Rows from block 5 of a small audio embedding model, named by matrix and row number. Rows with one number within an expert belong to one neuron, the router's apart. Each number is 128 + 24 x the weight over its row's rms, rounded and kept within 0 to 255. All counts start at 0. Numbers have three digits each. After the name is the row's rms in percent of the matrix's.
Before each expert's rows are labels from the 100 clips, of 14848, where the router gives the expert most weight on average: "responds to" is what is common among them. Only what is clearly more common there than usual is listed. The data: acted Russian speech (Dusha). In brackets: how many of the 100, against the usual share in percent.
# router: router (model.blocks.5.mlp.router.weight, 32x192), inputs 0-95
# up: expert up (model.blocks.5.mlp.up, 32x192x192), inputs 0-95
# down: expert down (model.blocks.5.mlp.down, 32x192x192, transposed), outputs 0-95

# expert 7
responds to: emotion: positive (83 vs 18.6)
router.7 061:124168097159116122129152118119163114126140125130150149145128143119097094128118146104151132162142137155139107098118120101141166143128106069145154108145102123147160135109126108141137143104094157140121158110106136100145163077129144160110162144152128081103129140157132099138137105161153163138
up.0 128:122129169095147115129123142162145103132084128146151101140117112140152156122151111157150158160146128090139142168099119161153103117106157152117148150101159126124091120114107173126141160146173090120092115134138105172148149110072114150164134148082122102167118109099131138112074118123127105115
down.0 131:126115136149115120098124144110129148078148127091137133138132138128109128178128152119128123118126060130119165144134137128124137112175090127074161180140105141136151088107139125099111152109132109153131097099086079144060123138142075094127111171125181129149137165205128107114116127139125150141
up.1 023:106126143147118123145091098115126132104167107149126170119156121123118122134128112143106113118182171138113137112155130146166161091120149125112106129116086071116130146121123095138118113106137123162154161108144126163172091099133147135160111147124103157131108150082154098121138134180157141115
down.1 025:114096123136120104121149128133117114152154080111130135157131141121166080096102168113167114137125156097110168109122136105156166138144124112103113163152118121135240105120106113105125114124137143107109160148123169123131121123100185129121109101162153132153124204154127099073130111162122100132
up.2 021:110116109152130134122107106119149146115185130079108162076164112125147091130139114106148155151141118107155136137134174092119112162099157130121164166138161123133104185125126112142107127149108130131159136132095192131139116120106156111132150111137147107143162125139083131117133102103088102118
down.2 026:120114144106151143129114093151141106099149166128157121084106129118112141162141149145185156134148134126140123129117108146126127136116129121135099161097104128123053145126188107137134117078075121140121137111157132148131114109163084133167126106128081115157102138122166089159144116136133125141
up.3 102:136139116155150044133129165125106135096115112129098136133095103137124144112139123120107121120135118106127159098126136079128148101114079131149108138110108133165134161114113147111156099156094146183111168123111077144126139100129162113118135116137110124128129131141095118163206198108157159116
down.3 114:145120123121123100096143132132131184170118112111192124129097147158100119104124140121155157094159113136129110116118137132206129078137056106134137106137109131153110163147100096131113129145126119153151120142125158088125129150158107102116161121117129147123124143137139168142142114130123081108
up.4 019:155120095132104116072140118113139128116097167132145122115130084162123115150081079119065095126122145126120116142143113162154095111137121179137153154117134125102126105171127120140129142113109078163131162129150131117172126108165126118147151147084116161102113078133118118114143156107113136115
down.4 023:133155125164140057146135154153185140138154170122131148148111118121147088077168128160132146143173099097146154164121136147143081120153138176101103108123127138108100105151087157125112136133153139154133115083140173123127096122106156144091125126145147129117111109152121127141141129129195107129
up.5 054:183142146130132117125139125175116146091123106151039133125113137145098117163159139124107128131145121124182096156111123113130142138117116097129119138122147112108119155151169115107127128138113133142095125120157103108112117126124151108161145106070140126147145124135112103133145120077131154085
down.5 085:154125156082146131115150118117118157135116127121143129109099109171104109163149100104146152132150124137150133146091122122159107119105140145112119170116151117133092133126156135125107162119098091107120116096137118109172107157103167111181179122089182136174164108180109142124122137109131063115
up.6 080:177139108133162154130156169138087117088094103120137113133111128191097136142141158153133160116123135093134091133105105109128144147130165128098123132093127090156135109137132139088155126155097122110108120108117116131158174122133150132125143131124175160143129140128105141087122122117086133100
down.6 100:132132128133120155155146122129112135133118140138176131125115108150093122156122155117146092121098102124144095140114113116127126176132142151117140154142137119142127102128126150122142170133118093119099131136134093144095159115118102120113108149121211112156129146141114121138112156105138134119
up.7 139:157140140122159116125103147145137125114115090128109154133072097165127108123151173110146173174144133118175131112095123101144160126128083128124122130113137080147132156153125125136149157154123155115121121115111117114159131109123142124137168139099115077136139104139116151151173155095123109094
down.7 155:136126102111109105113118139153125150128079137118134101092122156091120121145165098106077138072119102142146133136153100126145098092105115091110130108089135163148057144142163096133129151130105104166158153106139087122090151131122120091178122129135166176160140170141123140140118116114127112125
up.8 097:099141105148139078148134170123104127098124109129098117136120133123118129133132102111109101112128130110102181117139138129121134108125081137165097138113108160171137141081119146117158100129096161162136170100118098154088156115128176140111135131144112119118135145118097096168208176139157173131
down.8 116:148140106120122102102146132121139166160136107115181134135101166165094119075113129121163143124158123134109106110117161137207137123136095111139136108147110118139132178136096105134114118138121136173146126137132171077148130154166124113089161099123136138095117133135135178142146116144119094109
up.9 202:144163133151135031148138135127078165121129110149098134147139124106117151126134130134094117104112120116129148100135151099135142120124113120154091103130121147169135162089095145121170105142145147201115160108128106131101170132131145168122125137140100136108133148129102113179136204120182144135
down.9 221:146123117108162110140160123139123170179110098132167122157097132176106136082100151115147149119145132120129122086119134130170150094122087127153130080133118106139135158174075154141120104192137145138135117182124161081150115139132132107078135117134107126098123118126128161142155115123129074098
up.10 028:106116122133115123151133148112104100143122157132142176120144170067159128142106142120125118080107128126071154078128136141123091120129117137131075183119104105144126118051104152130136127084143142125160133133107147152124128161141114121116118162148112131122118138133109150124160173194146142167
down.10 030:109124106144096118164129152145115098119157137115128120124082139140099167111136137140119140136129107102128107145130129116149147146132103110165145124142105109105183128134044128112129128120136167144138142160171133095125103119133110159037103107105094093106128136100099099126157124150113138150
up.11 049:150099102121135167133149150130154111099126121111088127124088158162069130111155153103106126124094128110106097139119118123137145137109130077147098127140088104142114125148158137099151124118089134094113115129137169125119153125111158117136131101154159125146128139120109099098136107138067161086
down.11 080:143134130119118164145127114139122127141144143159158162140117090166099104178155111109138102127116147133155057102105116094126157196117161124120117158133160126117185120115146144108147143112100093100114122116127105118134124127123150162124154103125205114165131122134118133143078130116133115104
up.12 021:126146131110104134113103088103132148129146110083130153123126085154130097144121085118179108145173087147162133113098133145126116159155105136124116138128166131123097143170158071159116138135147128101111117119118147127143103123116125140137146134135123095132141169113105158099136112091136111105
down.12 032:126132161132151140136134133155123086144095156135093109080103174123161114178157098108145112124108131120129159129106092134113087139107136153111078121102141135112014152130173128170115171125124122112143130111131097132126117138108120132199112120150118124127128119085128126132140121089131142114
up.13 060:168132115128140148131133146151109136086078111135106122127100143156107141127120159139141150124118127097126101165104120101107129138112154109101136131100110083151151110148122138104127151162110107097115103113122136157127169121106140122135133123140173172165116143141107143096108112094055148096
down.13 076:128113164139127179143127115122116133144136136152162143137124075155086121170145145102120091139099107144132115136116124124114132182130156151119148165106151116131156081116164150109125129116134080101109097130117092142097116126133108122145116133139222100152146122175112113141099166104135110108
up.14 086:200139132112166152133137150124089134107091106116135130126109113187114116117134157139140172124130128104123108129105097113116150152138161145095126143100127079172136116122122124104145139149098117094104125105101135139185166140123131126123155132130177156148133133136112158108133136108096104100
down.14 107:140135139139114153172154111133114126143126144142145133115135093121113118183141158115131088083070106133149130139119107120123135150111143145109132137122151124163117092132153141120138171136130093128124147142137103155068183093104098096153100138132174121152146134138119124137108150106150139127
up.15 020:153133124120100142119133116172127135141125115125155151111085132107093116136172111141099101146102145136183143144116120096178135146135105149161136097180147138129122164174124121144089148120132164143160131161142197134108117144103154115092166102091141082103088142097108126089124129123115089108
down.15 024:130165141123130090147130103119132154128061168123127094130124141139171138102138100122130111139144126138148131103101139123145125119154114146089112143057149139106053147120152098103113123170132091133116154132098129130177144123093146164166086138103108142110128168186111127154110117157120084104

# expert 0
responds to: emotion: positive (60 vs 18.6)
router.0 061:141150131155096103181126131147121126137123146119107102130141163096117136151135106087079123110122128138141149124134104118130147096094071083094124065112095197183138135160108134098114144133121143155141124136139130115153162099116110134118132126145125127134147170149122105122106123145149168133
up.1 088:088110114135129121166145122119093131134086159140135079147131104095127177118090117129124136111144143129123153157151126164090096097125127139114103096118114139180122123132099151157137152130125143118193150134148139151125168105092130114110115125149131140134102150141148108131117103166119154157
down.1 104:114139134154133180126120158092138092118142116119124178142159122106138131115145203146109128175104102114136151120171159122137139130165129141098180112113120081102121078120130152108119099117176131121118092134101124151109120132137062135126098142156125098087100114112133093133137136143183159171
up.2 027:143131126171125120114122121133129140123120132132114107133156131137140182106140108125123081103161134127089131136123152151112114130128115068125140122143098186115110172133119156127112107140094131179124158150135134146120086131128143158132109111128102166136118118114140102118126153110084151137
down.2 025:135133162100126135115130106097122161135107126142132130167117099147162137076122147129165122173134097123117151145124130146084121138137165127119114119134139113152129131103137159118097139124138087132107095096122078143149149154105098073115144184134108159127132126157125163125147152119152114132
up.3 097:104158137131133142153118150137128140107094139143091113099127112146127175111164114133110110127150141112131122131111118146154084100074101133127148087080161158119053120158131146102128119155092121150117144171154086130138107142092131148173112110164126106182155117142129090120152157120098147117
down.3 089:145158145118149146133122147132118158136123057127136096134108114093160154112126166189098136157094082122121112164149121135112094139124128156132155123136131099163106172114093148113105162105155133126138083124127133141135140143110104108123118127128095148092141119143145144110128172113157135130
up.4 069:071125123114149137161137142154146153129080138097125095137135159130092142143152122145084129138153147077184161127146134135143121092114128157128124071100121131142106152135103113160160150136134135138150117148110149098149163103104114158145145110119133093139156124114133140114104097158162129153
down.4 074:103144089139135130118096133143126102116136114126116117153135151106111143084143130134111136112146146128122145107161147146179141068141081120166136106115125174107117125139126134130158125186137179156124168145153149109084123112148110150103101118178097105075112130130133087128211119166123161126
up.5 095:121154166118119070120092127107127147151142090112123159124138099111153105149182064121108146110126104147109155139109149129142111104150125124115128171110154143124125100114166088104100096110136117096115133094153135153114099134150085112180122174084099147163134099102151110150089124080175128147
down.5 100:137130141099132172107090113143134118131141137119172129099110138097090111159153157155139146158082147154120084147091119137169123138121136146112107141147155135119115121155123095140147164113096138082120135139153171107164152090149181166151165086110113161132131108110124155109086122123119105107
up.6 123:087101098148140104159134143106117110139086154136141084147120126109137167153104108145102140114161139111142155141170122141075107101117109128105107073107111123186119147141086150154132161121132139128196146119133142121156155111104123140121142109140137118132094168126141120124120122160133146172
down.6 127:108146120150147162122098166119144105125135112101117147156143140123131141087170192144119131148134108106138171121165164152125130113181115136121173090102108103106115094133124137123121101147181149123118101147103129132121114139137071123103093167149133086085109108125144099126172129164175145165
up.7 113:113105106147146092148130165108129116137086162126155088150093144127125176164121126135108113125163134103133148144154125138096110121119088127108101077104100143183104159139069153160140188122118149127177141128144151132174160108106137161119146119112145108137078173135130143117111127157131150168
down.7 121:114138138168136139121101174111147128123115144105125134175147149149160158083160187137138137135146112089136173133145169147143127108174119126129173097093098123120111114119116166127111070147185117118098087141098123142124115135132061105108104151154140100096095117128144107128157124175154138161
up.8 154:104111098161132092151124156090122112137107149123150094151105143121121175156113108134110109131146148114123150134167142153101118125126087109128097077125084156162125170138069149173123168121128158119174153125136150138149154096113143150106129132125127118124060172113158131117095124176131167175
down.8 139:128155153147149160135097167118126136126117123110132144165135135152157159076167179139141123140135106087128178142140166156147128127170124140116178107100108119114116112123123173118123077148182093122092079145109126142128103140128074119107094158146140097096109093126134120115149134166171125150
up.9 048:160124140096118104174141110130081163153114127168127132124115115144109130099093140104159101181141125157092120147134109128071126126113151121109051082162113135150122107123106146108116156120186117083128109175151102122185092138113102122107154152095139125105139139120129160135101098115155126119
down.9 049:113135188144142115136115133108163146110128116146105182140123121187141109125179133102101116194147103114136152091092130122132141120134075092107147149099165129065115122126182134104101106142144088138106078087114122149116119134133115119178102169066108080176120106157158100129139132107157132110
up.10 124:096118100147141104161126139102104099134095150138132089147121129108142164140090113143104136103150139117129151148169132148077102106122110127117094063118099124181122139146095148154128164120127146111189155103137138141145155102102124127109125121155135128132080172124150117128115117169123162176
down.10 146:111145134152145158118095174115134107125133121093120152149144134120136140109170183161119130155130107101151159130160165155119121120179120135107167089108108089107108082130135142122123112128191135104109091138097121136128116141130074128118102165142139092095114114123146108118137136164190140171
up.11 096:111129100134126095161133117115089118130102146156122098132119128118139163125089117135110124105157127135105145152159129146055105107124111118093093065137104129178119144121093151143131143126133139119185148127154124137164127121089130125114129118148132133123108167136141114139111123144136166168
down.11 098:111131144160144140112102178106141117119128114103112161156144122152134126092163170133104125174154102099137172123149150143124143101171113120105157111099107090104128086119139147114088102136180130119112082120086123146124104132130071113116086176122130077104111124137149104130153141146187142161
up.12 127:094142125123143143151115145138125128101089142155101101111143112153120174119163116131119129132160155103132115145123120143159096077075114130125129064083154153118063121164133154121124113169113121149121155169156108134148108142085128160168112081171119105184146117135138085114149136120084148118
down.12 113:144178157124164162142115145117109174136137068117134118137112116098159156090129149172094134159119088127127135146161135141108093130149117159134178106127118107150107172115104148105092135119166134148135081146129133127126130154132098103110104151136107124080144110136136135111144172124163136125
up.13 086:106121122151135118162142112103096134133109143151119091131099122097131180114094115139106114106113122121105140129139138157086081112121109130116120088133099149180106158142097151144138137133110159143178156154165112145110171126092143114107110122164138151121099148149126101143141127169116165147
down.13 104:127142133148134175120130170116114111116121100137125142144156107088147136125135195138115141148101088110149154135168137111121135135149124144104180124096127071119121082120126150099122111112201119132121088122103121156109125132102073126126096147155133126101105124119135096137135159126190147170
up.14 124:099111116117129122176132136133086123133093162130135086149117108104119158124088149134131142122143143124133141165155118156086102091118140140094098070119103114190124111128098147159141178131149145099174132140135126139154160106091092127109139133142153114118114170146141123116111084153132142148
down.14 128:104121137159142160120107167105169082114132122106108179155144134138140120121161181136101118183128107095140169105159169130122132110167105129094147101105111095099120090126141128119127101132165142128120085120090124149122114145136060121132096147126121076103097114124158077134161117156161157169
up.15 155:090117110160133090143125143091117105140119150131150092147118137112135158145101101139114127114146145126128161142165144149080117119135092118124087060122087134162138164131084140162127169111135158116185154105137144131146150104117134136110141112136115116120066178104164118126095128172138160190
down.15 156:119151140147151155134083170118129121131119133105132143162127129143148160097173177145126121144147116090136172138139167157138125116173132141111179114101113113102112100117131161123120088140168108100093089141110128143134096142134077120119094172126145088113113100117142118113145132165175123152
up.16 109:148135125078154142152143138129078173157103157088163095132122118126092135135123179133128138173124119129149161162125116148120093132148150157105087135108112130146102121108113137128139191132144123102145105123098119124172153128106134147103144145124170128116132122140115146117059079155158112138
down.16 099:124118128171125138099093140095152111116148095119093182154152107149121089090154151132075107157139117115116089100126179105154138118154109110097141134121128134133129139093143142091102091114129111156090118089113137153109109125162086119137093120151101122122093134142155115122168134141140164133

# expert 12
responds to: emotion: positive (59 vs 18.6)
router.12 077:131162087125101145108126067164120150136148095143143117112142159096131110131110127137111122119141111175129111118128131117115160134131158059116174143168098178105162150118137144117130139129157122124137134143122113089097120115133126170115100118140122143105152136142122111110104132139171149132
up.16 057:174134142108126157156153141100158141129094135119151159110098121158093131083143102072122133198129137126117138098107118109139114115119107152125130150097133129129098132152137128129085128120061131100133101123139172122130118097136139077132103133139153110158138145133082139149112103119076126097
down.16 064:122129146121142128107110112132132074097136161143073135132125115105143115181119150173148142157084133135130119141132110104120126108113132146122128123164153111123135107069175130126148162133133131067124109138137131128142150126111091131155139085142115120172102161083117082129139139108118155137
up.17 077:106137126102156153131110187143097092110092160129084101148103080121123139163114158165142127100154122095143141166146141165126083116103145149105097080078150095118100119122145136126155144129136121098155115127119096150142141147087079148136119109129134118169110143127113101106164142153135137162
down.17 068:112118131120111138131147122106141128101126084141136123122131102142101123063139125081090109154127077146135155140128069116086114148101140145171101149083185146131102139102173139101112124119118092148125088155131116120108095154112147092149107122130123153147158122154154147149153148098118118121
up.18 186:118112081164093132131159107151124132131157105125143124129163186085142136139090110166100110101100099140112113103158147106085162146157157075139118144168088158122164150143113126133117113125158150133148138150117122112079152130143138128094090100154108168089137151137149129132124125157134150144
down.18 191:133144124161122109160125169140119170154089117101148096135108153127147180097144138109130127086165093110101166106116142149143117122148097127134177141100087148139107162134093146132109111158133115139137133148079117141104112131113118112128102167125136118109144117125142155141133127158137108122
up.19 052:131141114127131125142131195121131098123104123103147159110088116140088140092157118079104153162144164138138114116117119137165133105125118103174112118092131135136079123133116111160120145120083147112145121121135196121134137058131124137146122152119127099171136143120109152156108134126152145095
down.19 086:125143162109149132113118090112115101123145154168103158100114087126146096104137152134136146144096126147145144133145082091106135138109147152113134136126180108131116087060149127111136135120152115097126088129144118110131136150127081106145134130147128127141121149106096111140138161086138124144
up.20 041:120150132110145163136120194134119115110058135125126116140106135148111204074143152116127149163079120064151139139113119163122110092103132131121107120079144129142087130163135187125136149148116140105148120130150153135123133112099120081143114131148127141156132132154115126138149127105106119124
down.20 041:152152149114162114111134103100111112127155138168103151116118102117151108063115145140137124166103122139111149126136093066128150124119146148122144144173146108146139110079131143123137124136152120080110101156152141112135127156141098122100113135147148116095117149094109115144129163097138114135
up.21 082:106136130105164160128114176138095083112089151112092104136100080128122141159129161170140122103140123104152141169146138160132075115095138154109095075079154107129087124125139132120151150130120133098162112132134107150143134151079092144144121099135125117173112147134125107115159142145131128161
down.21 069:112113130125114133124156118113128108107133090152146119129144091127111119085131119090101119148120083144142159140132074111079122148106157156161104139084197135121109140098160138104111107123129075131121079144109126123104110158108143098143108118126129151152145124144159144146148147090119127139
up.22 080:143128135122145131135142148165094123118075110171139137142107130116137148128112177111154143123113099135102081134128116093142175091127120118083140140080138109153140123132091166102131115166167125074127111117130134140128152107105112118101114135138106155135129126150118149143094148099132095093
down.22 077:134148123154145108138116144111105138099118149158143127166108111149110148097136129087086115119171116132108136127131108108157155071107127101122130111122129125178111107166110180094108124167137112108121118126132132152115133110117081108118062157138157133129131186155110135156118125102115156097
up.23 098:139135171066144092154146126132125125159106135126179135142119112144159110132134124117130150125151143138097120147111110149154114110115148161089152172105153111113121084146152131118123143123136094078108087097122139140155100109126104117131136180098159114156153150115108160101084067100126077113
down.23 113:121098137083138138094138090132151083108159157146112158101128098129119073167129124151125115151105150133130109149110114112115120141093164131126075146155166129122133087100148106129149167106112147114128128096168151122152150129126142143154142071134123121170113154108104097113124122098103137137
up.24 110:115122088166112132119126113166109139136126099141151107125153183090134165131110102159095120104115086152113125099156133102111161109144144082128119133145090196136144162140106148130131129159151155141155136161137133112097136122135137130105088108147087176101142138138154137138124145139144132130
down.24 118:148151121153138112158118160121108174148087122111148114149117147152147172102148130101108133084172102116109150102122141141137133122148113133132171145100092121162101154135073167115090094170136115136122136119080131149110116139125121117116075157135147131114139126119126171146122134144130104104
up.25 025:148131120119142212138131150118138125134098115141116107127100175160122182078139187112126139188103130035124112118117118146156128101118138129115147192107129129106102142149139176141103130148085116101113127130151164122138122146118151101130095123135136138140150120140094117131149080140112134127
down.25 025:111118133118130096116148113120127129127163102132086158138137121108131152042114137159141112171097143150115117128126132130152129131146111123151162148211117137113182149083092139117124119121137117102123122167141122154115126128132113136038108169146088102060114144123131106113130129136128105121
up.26 114:105111084163109132103143122181101135129129102129132098120156169092140153122111125164109126081108083141121142113160127111099154107142166091117127137146097195144149149107120139125144134155160154138150139140135135116094142130120136141115091110152100184107141134142162137135130145142152130143
down.26 101:156153119146136113159129157121104181152092103114158101152121140150147166096134123096106136090177104122123141108134140138158140133149119126134171139098097127158112154152068166116085092168144112144120138117090130137113119139134122112118073156125147134110132110114124173153114135140136096096
up.27 059:107143122102158162149129189161095085126061139132083107146083113135099158145136171149153149141129123081124108167150136169138109107101163129097108093068157095123090139153134153130147156151140135100151114123150119140140135128090107136144128108129137121167119159142137119122154133138128125137
down.27 048:120117136122129136109145089097126125099152111155134140120132113140110095060138128091097119166133108176117145130121087101102136120113130133154122152133179133121116132081160134097100110130152096133118082149137136105100130151123118094133102120141128140122141156146125128146155155081129145117
up.28 132:119163135100182120126098155101112092125084149147136113143140131147103159109155096101134153131161161111085168159156135151152107087087093143129123107095128139149062120122084184136109129146147128101100147138160139135151120136101114167126128165137132101145108136106125135096137093092142106113
down.28 117:096113153115125135116117118127143110101131110125080114095162108119144102140133103166108124138129133136156131163135114126118094128105145133126113104124176148106103098091169095123124152091159119146136102105140113131147113152116108137156153098126091099144111144095151072112148126111114153162
up.29 100:120141148081152137160140131122121102152106165144170128126108126147123141111143093091143153142161175136099110140107110136158134101100109151104153172087136141102104089161108158145110128143131097071115093128143162134159119113103133136127126204105142089176141126124111150090100082114127089112
down.29 085:117117145110137132090129092116133094097151161155103140099134099137119096151133123155146120141124155135134111145115115113111121144082171123126107117154175111120113093092160117113139156119146137111134121108158138129145141136125118149141143071136118105150114168094115088123123129102108139149
up.30 063:113135130099165159145126197155097083116076145125094101144103112136110158149132174158159145128145126079149117159144133175139102104095172129106104089085148108122089131146127151138153165141137129092158115119141113150140142130082102140139118107132128126167126151148135125112144124150121119140
down.30 051:120123129134122138112136089115127127107141098157128133117128118148101099064129122090105115152131115172119140121115083100094129116111124131157128170116170132118119124085172128098113128131149098133115091152139132120102116150118116102144111121140113144120137152155128122140167141080125145120
up.31 059:104115150094142138117121196136109082123065130163104115151122128140154173114154147132137168136105133116140149155114123140113132099116144152106103153074161134146084135128120181123126134156150152115142128094152133154135134156080127103146141140148110174163125144164132134157128135088127106126
down.31 057:155165149114159108106133098095100122118147136168130142133120093142144102103131139114121159132125099151111133126139091090142160117121138138118118129141158095165139092111114167118111120146135126108120095127140146116139131138135105096088105138138142156136119167116095137161133184074142114108

# expert 11
responds to: emotion: angry (58 vs 18.4); emotion: positive (41 vs 18.6)
router.11 081:145117155096112089134120123139151169114112130161158100119112115180119130135146163109149137158129083122156152146104096129104134137095129078141156086110152157151090096144122117113137164161143101146140081115139133104177144108104091092133148092100140140140135141144136144154083079111131102110
up.0 131:111149161109125101134110146149106160112136153153160083146132122119142163148136105154154132148163117119113179178103136161125117114120122116139145120110132157117122089135133150110113162137142111124101123123126130156161120100122101132122103146112145126138143093121142126118064105127140121117
down.0 134:099147166115153158148083162147163115110084106084119109124081149161117129126168152151107083154105112097073093148103137156146112115121093135093128145096132147095107160146152103108180148147088106117109113117129117149161113139106139128165135123092127117167124099135157118091146107142072115109
up.1 160:126134176113110087104094111130117167103173119149160125129130107120154114155138102160161156149129108155118163168093138134118149133148127119127133123143163134112149087158168126110105152124141116112094116109138143152159114101156125129138126162091116137128147089140129121109071094107145103096
down.1 166:108134142101157141153082170153151119127070140113158105123100139138113133148180154139105109144118128093082104142105127148158118101093129131090119143088155158112089134144148110123168153149077110093126120119136128150164108114108146138175123123087153147174127106114139143108119104116089093100
up.2 142:124131175118124087128116163142126176131114142146160095148141112111150168163132108152149135146149104092109154166096143142122125138143132121116139118102120128109115092133125148118105159129155107134113116112105122166180126109132098125115106144102122126119130102112137130125066099121147120122
down.2 136:095132160108148156144080170151152122111073114090127104121091135144134130129182122145117086117115107110081114144094123137116102115111106150095120149083142167111104157121162097115159152129073101109134110122123106167138107140097153114184138141086117150188140116142154124117147112128082115118
up.3 070:144110161100096133132111115135104121135106143153126135104163092171174112068152123103174141114145130141096101126129108106101122110094141152114135109100181138124110120145166125103130102156116099118141120165147139137164099148123134137169144112128131128172151127148146118152138118075119121119
down.3 078:146167128131121127122157098100133173143138151127160139102128129098157104089131099121143151110120151172111143093148126101122122173138171139170152107137142128155135138115139102152119079083142159132126164122121142106119122163150121123124151116154116152108134111107095159158125171138169080139
up.4 075:141130187083127144105089090109110157111147123144164131116134085164177108089142146122157132112127096155102139138131120106112119125131150167072159118153173128139121098122159132077134109125115089104086079128153133132151119155150140107136135126103151135138125112153124123140121141090115100116
down.4 076:122108082120133135139132124122126132160122178148218133104144127090115115138133087111123156119140164149119123103146122100125133127126180155168126134117142135115120112164123103154135109124110138114146162134121140090132129137143153164128119139145162146135131135083112172145105109122132059134
up.5 071:148134153137131116145122142129124118131089100110107153123143114152142147133114095125134093133146113127092094114089160124134104170114088130146159134114102146102118155136134116103138097131051126201135132155094081128172076158103135151118138090134136155146112111142140108152109142122114136123
down.5 072:157166146158120119159147120115062161155128094131107108131112140135112163089099130114136125107109096122134128109151138112121123130156133145113158128152088126195151171117098156105128126131163112151139107140113117112096145153124103088103126142132117139098134135134155186154124158144182126107
up.6 044:129117119125115159160124116138137103139119109135120113110159110148124160103134113131138110133127130133087095125148129100093106148106129137125143128132102167127117115150100132094165084136122087130100114155145071118148116167109154187127130090129167117143094125119163108134154168113103115146
down.6 045:135140118114159082120150108103124123129154120131170135133161115119155123090101110094143130142142138161156127154150125127112150138154157134174136142151126094103153112143087133157093141141153131118147135135126132074113146162150146146102117143151123105106149136138126137098110147114192093166
up.7 062:131131099134138139179154134145122127122102058126088117101109157151093144097121110102119083134147144124084120105132132140135111159105087098156144115126091152094113150153119127107160110111090161242157142140127096122143090145109153162129158085123156131139146119120132101144147119135100155109
down.7 071:168148135160103137127156123122104159136138093104098106130127143108133169082102150147101125127088091126137140126155139130133111161135140144130162130155116138182134170109110158091138098105190121168088121127141124116096137154131085101103132119121098155089118098128153164131115153156164148113
up.8 096:111151127101178138150125135169102138139080142111116140124122179170104167110151096118128119125155128102153111101122133138177136067085160120115178175104105185135093137125109135125169117187100115156145088185136140109135105150140133119122131093141159143129143112138107153116165129124118101098
down.8 083:172162131180117114113134114110082165106139093140134123142170137135093162079126145124117142127132135124136119131150158120156157146137145097137145135135112140172110147120087188101111075145170115170091138138116139137098129118145105112110128122146118162087150145140133181135139158150155129077
up.9 054:136066109110148053124135115131153142143121140143160109132129133136116126183114152126129155139105158101158129160110127129126129155122164104135096145138107095152110136158073139148135162128164151116136124127136137112157181120123061139129147128089152124086107160108130167126080081116177095143
down.9 047:089091133131128056118124174131144068122094125107144148123166104113188118190166104095154135130108126136113116156102094126121146114135121128115094182091144120112127083130120116131116163123130123117177125095117088137124130116126135148168141181128119092163149175152171106106107122089110140172
up.10 063:141146114141132109177149144153126162127081072130075100106104152144092162117131158118100096152155137114089141100140113147135097119101088094164115113101096159110087159150103141111166136127119158216158141158111093115132081128090120130123132102135152113138149101134140105137137135146105172111
down.10 067:150157103135107151124110127120108122128139101110078106105131122077149153093125144137080127116098093159155150160157121128126094125131145151126147145148143139165120147090141148090145121098166114173100113130151112107088117172121080091112120126150101146117142102129158141114129163145157160145
up.11 081:114123136139117104156125169174125103121065093131059097101133143145127168122132142137127121129130141109091146123134113147106083129099115093140098091091116180095077152154143124125181105122103154179172135107122078122131059148091148147150148104115115132163116081122183101140142145139119153137
down.11 077:138176113155103149151138111098111145145137097114094133100131158093131150045121118126099132142111118154154138119185119128103111141152140145140156107128117114161131172119120125110140097095172146161127103134109117089089140178150092096101128129171124123085147120129150163131138131159146175147
up.12 057:152143121146133103162145151106142143114093095144052112116111129139101152139128124124106088138160106141072127108137123115135094153101075117147098099104110157121100134145101147105131107114125152224150131131106095146129080137079103125124120122132131129144120101133138113151151158128120173135
down.12 056:131166122119138175133118125101096124127164101109112117125133118091159136081121144130094125121113102151166148154179128137130099130158148153136153140142108107152137126104120147097130124109150109147116110146120118093090116192129087107101110139166115125108119098133141124099137164141152135153
up.13 055:137139106126136136187153148165133156126080090111109105109103168146087173117125166111095106159129137095097119106130113166171115124087105105165132143110101146116078146159093137122162148136091167213155121145107114104134109111117137134110134088122160130135161109137126130119135108145072154108
down.13 064:151133119145098127110128116114110118123144096113077121119140116105119150100126137138080115139081094146151131151160131124130106143128148143125135149153137140175130159081137155094140108089166112183071126109165126129093124151130085092120130115119088146121128107123170155125130163154146168133
up.14 150:108148167122121102142113158144116156114122150150166087150147122114152175143139101153141136149164113107098164167111140156131121120118126118128155119099132151109114092129121159107104146140146095130103123125125124159176121098120092134118101137113126127135135092115147120118072112130143130119
down.14 150:095145169104155160145082160146157129111085097082124109116093150159130128117172133160110089156114113108075114149100130162136101122118095143095129147095139159096103169132157101113155149138084108117115100125137112143153098140104143120163139128089123122164128095136158116090147111131084110110
up.15 110:169144131133135147133117102093104130139131103166145116115127100148104121098107170102133133128112100145149127115172096089136149130105148140115136120146145135162127136131132135109139114154092103118125122169131154099142107151122122106101138100130128162138133129147106141177136144093140089089
down.15 128:133181126152089079123120137114084184146119129126133125095145150095127143101167078103113138094164112168119125103135092097126136109137136109102174160116143177149101112091132119083106089112184116149127145117098084118074101139141103125139111173165142145121172154129120148153119169102182135131